From a checkpoint of a small text-conditioned image diffusion model.
Model: 32-pixel images, text encoder norm layernorm, norm rmsnorm, activation gelu.
Training: soap at rate 0.0022, 3200 steps.
Data: 90422 training examples, 2.3 epochs.
Rows from block 3 of the denoiser of a small text-conditioned image diffusion model, named by matrix and row number. Rows with one number within an expert belong to one neuron, the router's apart. Each number is 200 + 20 x the weight over its row's rms, rounded and kept within 0 to 999. All counts start at 0. After the name is the row's rms in percent of the matrix's.
After each expert's rows are labels from the 100 images, of 14976 (inputs lightly noised), where the router gives the expert most weight on average: "colour at peak" is the nearest of a few named colours to the mean colour under the peak. Only what is clearly more common there than usual is listed. The data: photos of plants and fungi (iNaturalist). In brackets: how many of the 100.
# router: router (model.blocks.3.mlp.router.weight, 8x160, trained with AdamW), inputs 0-53
# up: expert up (model.blocks.3.mlp.up, 8x80x160), inputs 0-53
# down: expert down (model.blocks.3.mlp.down, 8x160x80, transposed), outputs 0-53

# expert 0
router.0,115,167,165,199,221,216,224,224,208,181,196,204,200,200,186,195,250,168,179,238,166,156,180,198,205,196,159,179,208,189,182,191,172,208,203,230,159,207,174,201,170,213,187,245,217,176,211,215,200,231,172,195,198,192,201
up.0,088,205,204,170,193,195,209,206,204,168,213,195,179,199,215,183,223,213,165,199,202,179,174,242,242,178,165,187,185,202,189,183,194,202,200,224,191,243,243,196,185,192,210,205,224,184,201,210,210,220,208,148,189,208,186
down.0,088,186,223,188,190,214,216,194,172,227,144,233,166,242,196,190,190,210,195,185,208,191,189,177,205,218,206,196,175,194,206,195,182,207,200,195,186,174,212,201,194,212,240,208,197,231,185,212,202,192,187,209,203,185,218
up.1,120,204,191,196,204,201,203,178,229,201,209,189,180,159,155,198,196,184,225,235,199,195,195,223,190,226,175,207,245,213,240,233,176,231,214,238,219,176,219,201,221,193,209,200,203,188,195,208,200,222,189,183,236,232,194
down.1,118,177,213,203,198,192,248,218,229,203,189,185,186,163,205,211,182,206,221,230,186,179,196,159,227,182,187,251,225,231,189,192,238,166,170,188,179,227,177,199,221,201,219,215,195,204,157,218,211,213,225,158,215,234,204
up.2,084,207,181,168,200,202,180,233,197,219,230,212,173,188,201,201,221,210,233,199,242,222,192,217,196,187,184,172,194,168,196,211,186,189,223,216,199,200,225,218,221,205,206,182,183,261,228,183,199,157,206,215,220,179,206
down.2,089,182,232,195,194,201,189,195,215,186,205,214,212,207,217,217,219,192,177,181,203,187,176,192,216,219,186,246,210,204,193,237,179,216,211,224,225,220,176,176,202,227,189,209,204,170,191,211,235,194,193,225,211,170,206
up.3,092,184,202,197,202,204,197,205,140,197,203,200,181,187,217,196,202,214,222,206,200,206,199,187,175,196,234,190,177,222,205,201,202,234,194,233,172,241,229,185,225,169,213,212,191,172,217,196,208,207,159,218,189,181,185
down.3,094,200,207,215,180,195,207,181,208,170,217,211,219,214,222,176,208,189,210,190,189,214,205,184,201,239,213,224,206,204,193,196,248,270,226,174,171,223,198,190,179,192,159,185,210,190,165,191,240,213,215,199,218,190,187
up.4,089,198,186,199,196,206,224,193,163,204,234,177,238,216,192,217,218,238,211,197,173,205,215,213,175,213,210,219,194,192,182,195,180,230,204,205,166,228,213,214,204,182,209,213,177,198,206,226,205,207,235,227,191,194,211
down.4,097,196,205,188,237,159,195,194,166,231,209,165,222,230,193,226,195,230,181,193,193,203,227,207,198,204,191,191,202,201,217,217,216,241,179,208,202,236,176,236,206,201,162,203,216,169,218,182,255,170,180,200,216,199,195
up.5,079,205,219,179,194,201,184,189,246,198,178,184,176,229,218,198,219,192,211,224,189,187,186,208,189,174,193,215,186,210,227,205,195,194,187,209,216,163,178,228,182,161,212,204,200,196,203,174,211,198,228,188,215,167,167
down.5,088,188,205,222,199,214,222,183,200,185,230,217,193,174,195,195,187,200,189,202,189,196,245,227,181,191,197,212,198,210,164,162,207,170,180,182,180,228,194,199,204,218,193,208,209,231,191,169,182,235,185,165,220,166,170
up.6,097,190,232,194,205,200,170,219,205,208,194,226,229,190,169,198,197,215,214,197,189,197,205,188,176,193,213,195,209,193,184,199,209,183,147,189,151,201,220,189,177,219,217,203,204,212,175,268,193,230,188,168,182,199,215
down.6,100,186,235,200,210,187,218,203,194,158,189,203,146,184,177,176,175,172,200,189,171,198,189,242,206,158,220,170,166,200,209,212,195,226,151,253,192,200,201,243,251,196,196,199,226,196,202,221,214,206,238,199,196,215,180
up.7,102,187,197,188,196,201,209,187,209,207,181,206,160,173,221,175,244,178,218,215,176,193,184,191,198,177,185,225,234,196,212,249,192,210,183,175,210,202,174,219,143,185,179,201,196,223,173,217,191,204,196,190,182,212,164
down.7,098,227,212,171,221,172,204,170,207,188,213,196,150,190,194,202,209,147,201,200,199,205,194,256,222,221,203,170,195,191,202,192,194,199,205,208,153,194,203,198,199,192,217,196,192,221,214,189,165,206,205,197,190,199,200
up.8,097,205,176,186,230,184,211,192,213,208,197,151,204,188,191,193,203,220,200,186,153,226,226,221,217,183,173,222,215,178,236,228,164,183,225,210,203,167,218,180,193,202,184,211,196,201,176,200,196,231,177,185,186,189,200
down.8,092,191,206,199,200,195,191,182,193,222,219,208,245,221,201,184,224,230,211,234,192,216,207,214,207,192,157,232,217,211,188,205,209,186,223,154,230,151,216,185,194,206,187,209,218,183,190,156,179,200,178,233,217,203,174
colour at peak: brown (75)

# expert 5
router.5,102,182,204,201,207,184,221,154,175,219,187,220,209,180,228,215,205,218,207,204,227,216,188,212,207,161,221,207,186,235,189,177,217,224,220,223,216,181,199,203,192,216,195,206,173,204,218,237,193,206,180,202,209,229,231
up.0,122,211,196,171,221,175,205,174,181,203,211,187,182,212,202,178,201,190,198,222,173,186,192,178,210,156,190,222,182,211,200,201,227,211,217,193,232,190,212,194,178,174,213,201,190,190,234,201,208,198,176,185,234,218,231
down.0,102,220,180,188,168,216,200,172,194,197,214,202,192,228,197,181,152,159,191,200,193,212,231,204,210,178,223,234,185,175,165,202,196,232,189,179,199,199,221,220,178,179,209,183,210,191,192,187,210,236,239,199,209,189,215
up.1,108,195,216,219,199,179,237,208,186,185,230,205,187,228,201,171,191,180,201,203,178,186,185,199,181,131,243,169,189,194,173,187,189,197,187,218,175,197,208,189,201,217,190,228,167,175,238,202,224,223,187,171,192,164,195
down.1,109,212,169,212,228,183,189,211,189,231,198,199,188,178,200,204,194,198,205,209,193,198,192,202,218,180,180,213,233,166,226,193,190,221,229,185,168,213,187,189,189,216,251,216,168,183,203,243,194,211,203,202,194,195,165
up.2,098,212,208,203,199,220,176,242,212,186,200,207,168,200,197,193,223,163,220,181,218,209,171,176,207,220,171,188,211,193,219,225,211,224,204,181,212,197,202,230,211,200,229,194,204,190,179,148,204,208,181,236,203,187,161
down.2,094,211,251,210,172,214,213,238,192,204,211,188,172,202,183,221,218,162,241,178,211,195,213,178,210,185,183,164,224,187,243,161,202,217,186,206,189,241,191,166,197,226,210,224,195,218,174,180,199,170,199,189,196,209,194
up.3,103,180,192,186,179,197,224,185,202,236,178,182,231,220,230,170,181,190,207,193,189,223,180,160,210,225,184,185,217,232,204,212,210,197,147,203,216,205,196,181,219,157,184,222,217,192,204,174,190,190,201,234,194,212,146
down.3,092,206,154,191,200,197,206,227,197,184,197,246,191,211,217,181,228,231,231,227,177,190,225,233,191,187,207,217,223,192,196,210,189,198,230,206,209,203,233,225,222,225,187,143,210,237,215,225,210,192,211,174,203,222,182
up.4,091,227,211,208,207,188,213,191,205,168,169,172,236,195,182,207,197,203,173,179,188,221,179,190,168,198,241,221,189,179,181,171,211,197,211,247,199,197,187,163,186,193,237,141,220,199,209,166,197,230,199,174,207,216,246
down.4,093,203,198,210,183,195,241,198,190,197,216,217,184,178,201,189,207,193,183,201,199,197,228,164,126,197,187,210,200,214,186,178,195,186,193,212,176,204,213,202,205,208,199,223,189,178,229,177,144,219,179,212,196,157,203
up.5,096,235,178,205,160,235,188,208,235,238,172,182,184,179,224,203,194,191,175,166,199,202,222,200,189,193,200,232,214,222,221,218,192,224,228,195,228,221,196,178,207,198,164,209,208,178,196,186,222,204,199,221,203,200,185
down.5,096,184,197,179,200,223,212,216,205,221,184,205,196,154,237,169,221,201,185,205,210,239,222,254,193,221,171,185,188,194,231,197,210,180,194,238,215,213,175,209,217,180,216,174,205,232,247,211,175,220,200,200,223,232,182
up.6,087,217,169,184,167,203,213,205,258,198,186,176,209,203,221,239,210,232,190,175,202,170,189,230,182,205,183,211,185,182,194,181,190,204,193,201,199,210,200,192,154,201,203,191,223,217,220,178,208,241,217,197,251,191,213
down.6,088,197,230,220,194,212,190,230,221,201,229,189,217,202,175,187,196,214,242,215,221,220,178,179,241,175,221,148,192,174,179,202,190,177,210,197,177,196,181,176,166,155,202,165,201,204,197,239,212,209,213,207,186,186,211
up.7,082,208,173,228,212,212,196,224,211,204,195,187,203,165,217,194,262,195,181,239,201,202,214,191,165,190,189,155,222,206,204,192,219,231,200,246,208,205,206,203,189,217,180,189,225,212,180,198,217,205,202,172,208,148,222
down.7,093,230,189,189,160,206,219,175,189,205,194,207,191,189,193,193,216,205,156,198,197,180,172,178,195,216,203,199,177,166,200,215,196,233,200,216,192,193,184,204,175,202,210,217,214,179,226,212,231,197,203,211,249,210,188
up.8,112,203,215,197,206,214,205,186,236,174,197,165,193,176,169,220,194,184,196,213,177,206,187,200,201,199,202,229,213,211,161,187,204,165,206,232,211,191,147,199,125,192,221,179,187,175,233,172,181,205,228,181,205,186,194
down.8,114,180,193,212,175,194,204,188,225,209,172,227,193,216,197,217,199,190,194,196,170,241,175,179,178,172,186,247,183,172,196,190,212,192,208,204,224,167,185,195,221,197,193,197,167,190,200,226,226,196,199,204,185,194,198
colour at peak: grey (80)

# expert 6
router.6,100,195,148,194,184,205,205,235,210,206,215,183,187,192,193,222,230,226,195,219,193,144,224,180,198,232,177,189,152,201,219,169,176,191,184,229,221,185,165,229,207,207,217,224,217,185,208,225,229,227,206,207,173,198,209
up.0,121,207,226,193,192,223,193,230,178,206,234,209,173,199,195,216,184,218,222,224,198,150,188,217,204,179,193,218,203,203,215,206,213,172,154,211,194,184,229,187,158,197,210,195,187,190,199,215,202,193,255,222,183,191,219
down.0,116,186,223,205,196,175,168,198,182,166,206,223,182,187,211,200,196,199,178,230,220,157,242,203,220,236,173,194,194,180,198,203,218,193,230,192,198,197,150,194,188,203,188,236,208,217,190,197,201,234,212,218,198,168,194
up.1,082,209,179,220,168,221,191,167,208,229,187,207,200,203,187,206,192,164,208,218,188,197,186,189,205,194,227,214,211,202,186,221,183,221,200,202,204,228,206,241,188,179,191,220,209,173,199,205,169,189,228,242,186,216,188
down.1,097,158,202,175,178,196,178,231,179,185,189,188,194,210,192,186,203,210,193,206,189,224,218,218,202,208,148,180,194,203,202,202,198,186,228,243,198,214,203,188,212,215,187,169,200,201,233,188,171,213,171,203,189,199,195
up.2,112,219,209,213,158,217,228,215,223,242,180,203,223,194,204,186,191,224,174,219,220,194,209,181,196,173,186,213,214,208,148,241,202,195,223,162,226,192,149,165,193,194,206,198,191,230,205,217,177,174,184,165,191,161,209
down.2,095,194,217,193,160,200,204,189,251,223,211,196,219,222,219,187,200,218,222,217,193,210,211,194,201,200,212,195,205,179,191,190,196,234,201,188,208,181,186,215,214,202,195,191,211,169,230,207,190,220,206,192,222,205,209
up.3,084,186,225,220,190,220,161,193,237,211,197,213,183,203,205,182,191,187,154,170,184,201,198,192,208,164,219,162,211,199,207,213,177,188,235,168,183,207,207,230,229,223,231,188,185,184,238,212,211,200,203,163,207,215,219
down.3,080,187,232,206,213,202,251,204,229,228,165,188,210,207,201,172,223,184,233,200,199,194,203,204,188,226,175,194,194,167,188,169,187,199,174,185,222,197,172,188,230,198,195,184,233,207,221,210,218,210,238,156,229,214,183
up.4,101,174,200,219,179,196,198,253,224,228,194,200,215,208,172,229,226,196,197,197,215,211,214,202,219,146,185,202,206,209,190,215,198,220,222,162,169,198,207,214,201,190,224,189,237,183,223,218,230,213,170,124,206,184,198
down.4,101,195,201,222,200,217,234,171,222,214,186,203,235,222,191,170,188,204,213,223,194,235,201,196,212,231,243,175,221,205,208,172,187,206,214,195,201,194,213,215,217,193,210,223,213,195,185,213,198,194,197,176,216,190,213
up.5,095,173,195,199,214,188,178,210,206,190,196,198,213,185,194,178,192,224,221,223,226,167,207,210,202,159,173,214,210,189,198,199,199,191,208,189,208,210,187,214,216,202,199,175,233,211,217,198,210,180,163,167,165,192,208
down.5,098,190,222,194,172,138,207,208,210,219,198,194,218,194,199,217,215,190,228,216,187,190,171,199,194,220,207,219,203,156,224,203,200,181,176,227,198,192,199,206,215,215,219,212,190,168,208,205,238,191,180,193,177,207,197
up.6,089,174,209,203,171,209,210,222,216,210,216,165,215,198,230,190,198,208,197,181,229,198,225,169,213,174,189,210,213,202,255,186,231,252,221,218,199,197,205,182,199,185,192,203,220,193,239,171,212,184,203,194,227,190,183
down.6,095,219,175,190,208,197,214,172,198,186,209,197,201,227,203,254,194,209,205,194,212,209,181,199,194,208,205,180,210,187,242,232,182,183,209,199,198,187,199,179,195,206,215,202,214,185,160,219,203,177,195,176,229,183,208
up.7,082,201,211,189,242,202,185,178,224,172,202,194,199,203,175,214,184,197,174,211,200,178,229,203,212,191,191,208,174,196,221,188,203,196,153,216,206,194,213,233,193,222,173,181,232,210,183,236,204,233,198,198,173,213,197
down.7,079,210,179,206,214,204,175,212,207,163,200,191,179,219,168,180,232,214,197,202,179,239,210,174,166,201,180,185,172,195,189,197,201,202,204,223,249,228,170,195,185,187,198,207,201,206,252,242,247,221,201,211,185,193,189
up.8,090,222,202,204,181,183,224,211,203,225,220,214,211,193,214,178,200,208,187,187,184,241,199,184,224,208,198,191,182,200,196,218,203,199,198,228,220,178,220,193,215,188,218,203,169,192,188,229,204,220,184,245,215,187,248
down.8,094,202,188,215,202,189,209,238,204,204,193,215,215,189,167,207,209,211,183,186,222,184,209,195,225,185,218,209,231,188,181,186,172,214,162,212,242,194,207,197,177,168,166,217,193,177,226,215,210,225,191,209,224,163,172
colour at peak: black (97)

# expert 7
router.7,097,236,197,179,216,176,178,187,191,164,183,205,180,226,230,202,187,230,248,210,235,223,228,220,218,160,224,219,189,190,224,193,205,216,160,206,209,209,207,155,202,191,183,210,158,201,170,204,187,191,209,215,188,185,188
up.0,105,222,187,176,208,176,191,205,178,188,196,187,234,191,199,184,177,182,168,248,206,200,192,245,200,212,192,200,177,180,201,191,217,154,192,153,177,205,189,164,193,182,204,180,217,226,174,160,201,227,162,170,220,184,208
down.0,099,216,207,242,207,213,228,176,162,178,205,190,209,203,187,197,198,186,186,181,230,202,215,173,183,206,238,207,205,189,209,207,158,192,215,220,184,180,213,189,192,184,184,198,212,198,195,197,206,160,198,258,210,232,236
up.1,101,206,177,211,210,171,177,196,206,215,210,214,165,239,180,198,204,182,190,193,206,196,203,231,216,181,185,188,220,211,216,185,193,266,178,209,182,213,189,190,190,199,207,199,213,195,184,201,212,179,171,198,182,196,205
down.1,094,193,190,179,190,200,176,190,208,205,199,220,226,198,216,234,197,228,173,223,204,191,204,197,179,210,184,199,199,206,229,215,187,216,194,180,170,210,170,227,223,191,202,217,213,201,219,188,212,202,164,159,169,190,184
up.2,099,198,206,162,209,209,184,178,211,221,216,218,199,184,192,195,180,188,213,219,237,195,135,219,175,187,201,202,158,199,200,167,236,216,227,216,180,213,191,146,167,188,205,195,214,207,205,209,196,188,204,176,214,215,164
down.2,089,186,204,190,182,229,214,175,214,209,201,183,174,169,181,203,196,206,198,230,246,250,191,210,197,198,201,232,193,228,199,215,194,197,197,199,204,173,234,194,170,232,214,200,219,200,247,183,194,214,248,190,215,196,198
up.3,081,210,184,199,249,216,219,176,212,183,190,204,180,218,170,193,219,218,183,219,166,208,211,235,195,208,194,189,207,190,210,185,197,222,230,221,182,216,204,200,196,189,237,197,199,193,240,202,184,180,192,196,168,185,194
down.3,090,186,168,194,198,214,176,224,201,187,198,201,216,194,252,227,184,216,209,175,192,179,211,189,178,201,208,209,171,214,195,169,205,198,170,179,158,210,203,182,181,207,240,246,219,204,167,208,172,221,214,197,197,205,174
up.4,087,200,202,189,219,200,196,202,175,185,227,173,192,198,182,214,199,206,196,196,196,204,175,211,207,202,201,201,206,183,209,175,217,206,207,209,204,220,171,215,178,172,213,197,193,209,208,252,159,224,189,153,188,174,217
down.4,091,218,193,166,192,186,197,199,196,164,166,222,189,191,173,178,193,180,157,165,222,185,202,180,208,199,190,179,217,197,160,181,218,210,187,159,201,194,195,194,207,191,212,168,213,186,177,191,189,213,173,231,217,202,206
up.5,089,215,223,230,209,175,216,183,184,194,198,185,185,207,191,174,228,187,219,216,188,233,208,200,178,197,193,217,193,231,177,221,237,196,174,216,220,214,208,197,187,229,185,200,186,188,194,195,199,197,200,186,202,201,211
down.5,078,176,188,193,218,178,204,233,202,223,213,171,197,232,195,208,195,218,198,194,169,186,236,199,190,195,165,228,196,174,228,208,195,198,232,205,202,206,208,211,199,202,161,199,224,172,202,213,215,200,172,184,181,217,210
up.6,101,230,177,213,177,198,215,170,216,177,188,211,237,201,166,206,188,228,223,227,177,231,195,206,256,220,201,211,210,234,187,165,262,223,165,209,194,217,173,194,165,209,213,179,216,233,193,202,209,190,177,176,231,175,215
down.6,105,189,177,210,223,221,191,246,191,205,209,195,242,201,200,189,227,215,217,194,212,230,188,238,220,188,189,166,182,210,238,218,171,222,222,160,179,181,229,183,185,204,178,210,220,193,180,203,168,218,198,183,221,135,214
up.7,091,170,187,194,210,191,209,188,177,195,180,195,221,202,218,165,207,213,152,208,224,208,167,168,222,197,228,197,218,214,209,153,211,211,155,176,205,203,194,211,188,207,244,178,193,193,210,218,204,224,206,223,162,197,209
down.7,091,211,182,233,162,201,198,227,187,210,195,206,221,192,201,220,176,197,118,214,191,223,205,219,210,184,179,206,193,183,216,205,198,177,180,192,201,204,179,189,188,172,179,227,192,216,186,190,195,217,156,200,198,215,197
up.8,112,223,208,225,184,191,223,194,218,185,208,195,199,181,220,190,187,210,216,192,214,196,192,263,233,202,181,143,190,202,205,172,168,185,185,191,220,180,209,211,212,186,210,181,183,216,191,182,141,201,242,185,193,211,160
down.8,108,195,192,174,180,204,203,191,223,187,215,188,191,190,213,198,160,192,210,176,210,197,196,212,214,203,198,176,188,245,208,251,213,199,219,187,198,176,199,218,177,196,192,176,186,222,166,211,179,174,193,232,180,188,197
colour at peak: pink (57)

# expert 2
router.2,098,197,186,211,202,218,182,206,189,217,209,218,202,221,188,228,175,163,198,220,192,205,198,197,198,237,246,214,177,183,219,230,220,175,246,197,203,212,233,163,210,196,228,165,240,209,187,212,207,188,176,201,182,213,220
up.0,109,159,232,208,219,233,181,170,182,185,196,256,198,199,184,180,215,225,196,180,189,203,205,230,187,222,183,200,180,170,208,164,172,209,199,209,188,219,236,198,224,198,231,192,202,199,171,191,191,205,200,193,194,203,207
down.0,108,197,214,201,216,200,240,184,194,194,193,172,214,190,208,179,196,208,207,229,198,225,185,233,197,211,219,212,189,197,202,247,189,229,198,191,218,211,227,234,181,200,171,188,210,194,174,179,178,177,206,213,203,179,238
up.1,097,204,214,196,171,202,203,205,226,176,176,172,198,182,208,218,197,194,198,219,190,174,180,157,205,196,217,212,200,218,201,193,204,221,180,189,248,157,208,217,226,195,209,190,199,191,186,204,196,226,215,180,206,189,176
down.1,092,185,196,203,189,181,196,177,163,188,233,193,222,184,191,203,210,227,181,239,189,232,211,249,237,193,203,187,204,220,222,194,226,229,187,205,210,177,191,185,217,197,217,193,154,175,216,174,207,193,189,202,186,191,200
up.2,116,189,217,184,235,211,198,227,157,218,181,205,198,185,207,192,208,205,197,191,185,208,200,226,177,186,176,193,151,201,196,191,204,192,243,194,197,171,219,203,200,200,210,204,196,225,195,183,179,208,195,192,159,223,222
down.2,120,180,180,221,200,204,190,202,190,205,201,179,212,219,201,231,190,224,195,246,145,204,187,229,231,215,209,168,264,229,189,165,180,241,199,192,190,200,218,209,225,181,200,183,206,217,174,184,211,220,210,231,204,171,199
up.3,088,241,165,172,236,192,197,223,208,188,215,179,199,197,203,187,184,193,215,189,200,173,185,199,203,218,234,221,209,184,197,185,201,184,232,200,223,224,243,191,221,227,203,175,203,210,231,209,239,223,193,221,186,180,195
down.3,091,216,221,194,150,200,224,211,196,200,186,163,189,182,170,196,203,202,192,214,193,182,163,200,213,176,161,193,197,188,201,199,227,204,189,192,224,193,174,183,158,235,168,179,191,164,203,230,211,207,226,240,223,212,225
up.4,101,184,231,210,176,184,173,206,174,180,220,217,200,229,231,195,228,205,231,199,210,219,234,172,209,205,226,211,211,211,209,199,199,192,200,193,201,196,196,183,181,206,214,177,194,203,207,219,166,237,239,202,185,208,213
down.4,103,191,215,170,178,196,181,233,172,203,200,216,211,190,207,173,219,204,201,218,208,209,212,216,219,199,201,175,242,201,235,201,227,161,174,225,187,181,242,208,171,193,187,213,187,199,206,200,206,239,175,195,200,138,218
up.5,097,215,197,198,221,200,163,213,182,187,207,212,269,207,201,231,187,210,177,226,188,201,204,243,222,159,224,197,183,171,222,174,204,223,198,199,201,204,194,176,200,178,217,214,151,251,196,198,195,162,202,187,239,182,193
down.5,102,180,194,173,184,190,179,231,186,230,197,202,237,188,181,213,252,226,212,219,193,232,176,179,200,215,187,195,171,184,190,218,217,190,229,198,219,193,185,175,193,202,187,203,197,210,233,206,174,197,210,200,228,182,218
up.6,093,197,203,230,179,218,179,201,196,193,230,234,182,184,192,196,214,215,204,225,221,225,202,234,233,194,204,219,189,188,198,196,204,190,196,207,217,210,202,204,203,199,227,185,182,220,211,174,194,198,181,218,160,160,203
down.6,086,229,239,171,216,210,198,177,218,176,195,191,232,173,199,207,216,191,226,211,211,190,176,183,206,223,215,181,191,210,231,168,211,214,210,168,199,175,185,171,162,177,234,183,235,184,183,209,197,229,215,189,195,188,180
up.7,096,198,198,210,215,200,216,178,149,184,200,202,200,194,210,201,179,152,269,220,158,223,177,194,199,194,213,178,196,191,184,215,189,153,194,212,192,189,201,161,189,193,221,186,214,199,212,189,167,167,157,214,229,212,185
down.7,093,213,187,186,211,201,169,177,211,189,224,217,208,196,211,243,202,179,177,181,205,204,230,222,177,200,214,241,239,169,180,210,208,216,200,201,170,187,202,224,204,177,181,187,229,227,196,166,194,195,198,196,163,199,235
up.8,086,215,224,180,211,180,209,189,196,177,167,170,244,181,225,190,189,205,201,214,234,221,202,166,203,208,181,214,191,193,227,224,194,172,178,180,179,204,227,180,174,195,184,187,197,209,213,168,145,187,181,212,189,176,230
down.8,090,180,208,192,215,170,185,219,223,195,204,208,205,217,192,176,239,215,193,221,193,175,194,172,176,176,163,214,176,216,201,191,181,163,207,223,173,178,206,200,153,216,198,186,189,189,198,159,185,183,195,187,207,183,231
colour at peak: green (27)

# expert 4
router.4,093,208,179,204,194,207,184,202,218,218,214,197,170,190,220,201,215,192,172,159,187,192,210,178,204,194,187,189,185,193,208,157,219,184,207,196,166,172,237,181,186,171,209,221,184,238,184,174,171,210,188,230,195,194,188
up.0,097,197,211,191,177,179,195,218,210,181,167,184,185,212,169,233,200,177,245,231,213,192,197,207,198,208,214,197,217,179,195,181,220,209,213,197,235,178,203,188,207,171,211,189,232,200,173,191,185,184,232,173,195,179,177
down.0,098,193,183,190,187,230,194,220,189,205,226,167,227,196,210,210,240,212,178,204,210,189,212,207,245,239,170,222,205,183,232,193,190,182,176,184,240,170,175,189,186,239,229,225,185,170,194,249,191,234,211,210,194,197,173
up.1,083,204,206,163,208,209,176,224,156,216,185,217,200,217,168,169,184,205,196,205,212,217,190,223,187,222,199,205,217,203,216,207,257,176,193,209,190,180,180,199,227,228,192,181,221,201,191,186,233,186,219,219,189,175,186
down.1,094,228,172,200,180,189,193,237,215,185,188,200,175,183,170,198,213,230,184,222,193,233,215,257,196,185,189,196,201,192,202,216,198,188,214,201,192,184,209,180,196,204,221,224,186,213,210,177,226,254,193,208,201,186,197
up.2,097,210,181,204,190,209,186,207,185,216,175,174,209,174,212,174,221,199,197,207,210,203,199,253,215,198,213,187,224,199,193,190,228,177,206,204,184,212,182,183,242,191,222,214,170,211,198,184,192,226,193,171,172,199,229
down.2,094,171,196,220,184,232,208,145,198,207,182,227,200,193,228,196,224,197,186,154,225,192,222,202,223,193,207,231,195,188,162,215,206,201,189,205,203,198,223,201,220,225,193,172,150,235,179,177,195,190,221,174,208,162,203
up.3,121,202,196,183,221,225,212,207,182,214,215,190,208,190,209,200,162,197,218,146,190,211,189,211,249,203,177,218,217,188,178,178,197,174,173,200,214,208,194,172,178,237,182,212,197,225,212,175,197,176,183,219,214,196,188
down.3,126,204,213,198,236,217,195,226,181,237,193,206,197,195,210,160,196,210,152,186,183,203,237,264,211,207,172,226,209,221,225,188,191,196,201,176,215,201,193,201,208,218,197,161,182,241,217,230,172,213,221,189,157,196,204
up.4,078,205,213,212,210,185,189,200,184,223,246,180,194,240,238,198,186,193,154,220,205,186,173,208,208,221,192,233,190,196,191,202,204,264,230,218,219,211,189,237,212,214,181,202,238,191,199,216,183,160,195,215,179,215,197
down.4,091,206,211,193,188,178,205,228,184,190,174,188,166,184,201,233,200,187,234,224,172,198,173,204,189,197,186,165,173,203,229,221,204,176,196,249,192,222,201,203,210,208,193,189,199,178,184,172,227,213,159,153,195,170,203
up.5,098,218,199,179,235,177,185,196,194,208,220,189,190,225,195,208,224,221,173,189,176,214,171,212,175,189,214,208,203,201,209,232,223,196,214,205,220,194,186,208,194,194,184,193,186,194,197,189,203,187,206,192,196,189,199
down.5,102,192,222,191,197,193,251,251,207,222,207,175,190,157,233,207,196,194,189,184,162,198,216,207,210,234,206,213,205,230,217,198,193,227,231,212,220,181,205,207,174,214,157,210,195,200,181,194,244,190,179,204,200,194,152
up.6,103,204,202,199,213,170,229,191,194,175,215,204,215,256,191,221,191,201,220,202,200,211,167,220,181,216,224,162,212,233,193,210,209,210,179,215,237,154,229,220,230,194,214,190,224,186,218,216,200,218,173,173,222,221,211
down.6,093,198,209,179,181,192,192,211,210,167,198,177,190,191,202,210,217,240,189,211,185,206,186,172,200,205,164,220,201,174,235,191,205,219,198,193,218,170,187,194,201,207,213,198,187,175,202,211,210,201,200,226,177,177,178
up.7,117,210,196,195,209,195,225,176,218,231,213,197,160,170,188,197,197,195,181,186,208,212,213,139,175,245,192,181,216,226,221,193,201,181,170,209,207,181,192,210,203,204,200,196,175,239,201,170,218,237,183,186,223,199,184
down.7,113,219,214,179,182,208,185,164,192,201,213,185,185,222,181,226,198,204,163,174,207,193,200,198,214,246,169,209,235,215,205,186,207,196,208,189,217,183,215,189,232,207,204,188,185,193,197,231,211,206,202,234,177,221,186
up.8,095,186,176,209,198,199,189,233,174,207,202,181,177,176,175,215,214,207,217,211,195,188,204,223,223,174,207,224,167,188,206,176,195,177,186,199,181,181,188,229,226,232,192,192,197,225,200,207,184,179,207,197,225,185,191
down.8,093,232,199,184,197,183,212,154,197,203,206,227,235,199,200,191,224,223,204,196,234,196,231,214,178,242,177,200,221,207,179,229,201,214,214,193,216,201,172,195,204,174,192,193,167,226,198,211,235,234,202,207,218,176,173
colour at peak: grey (90)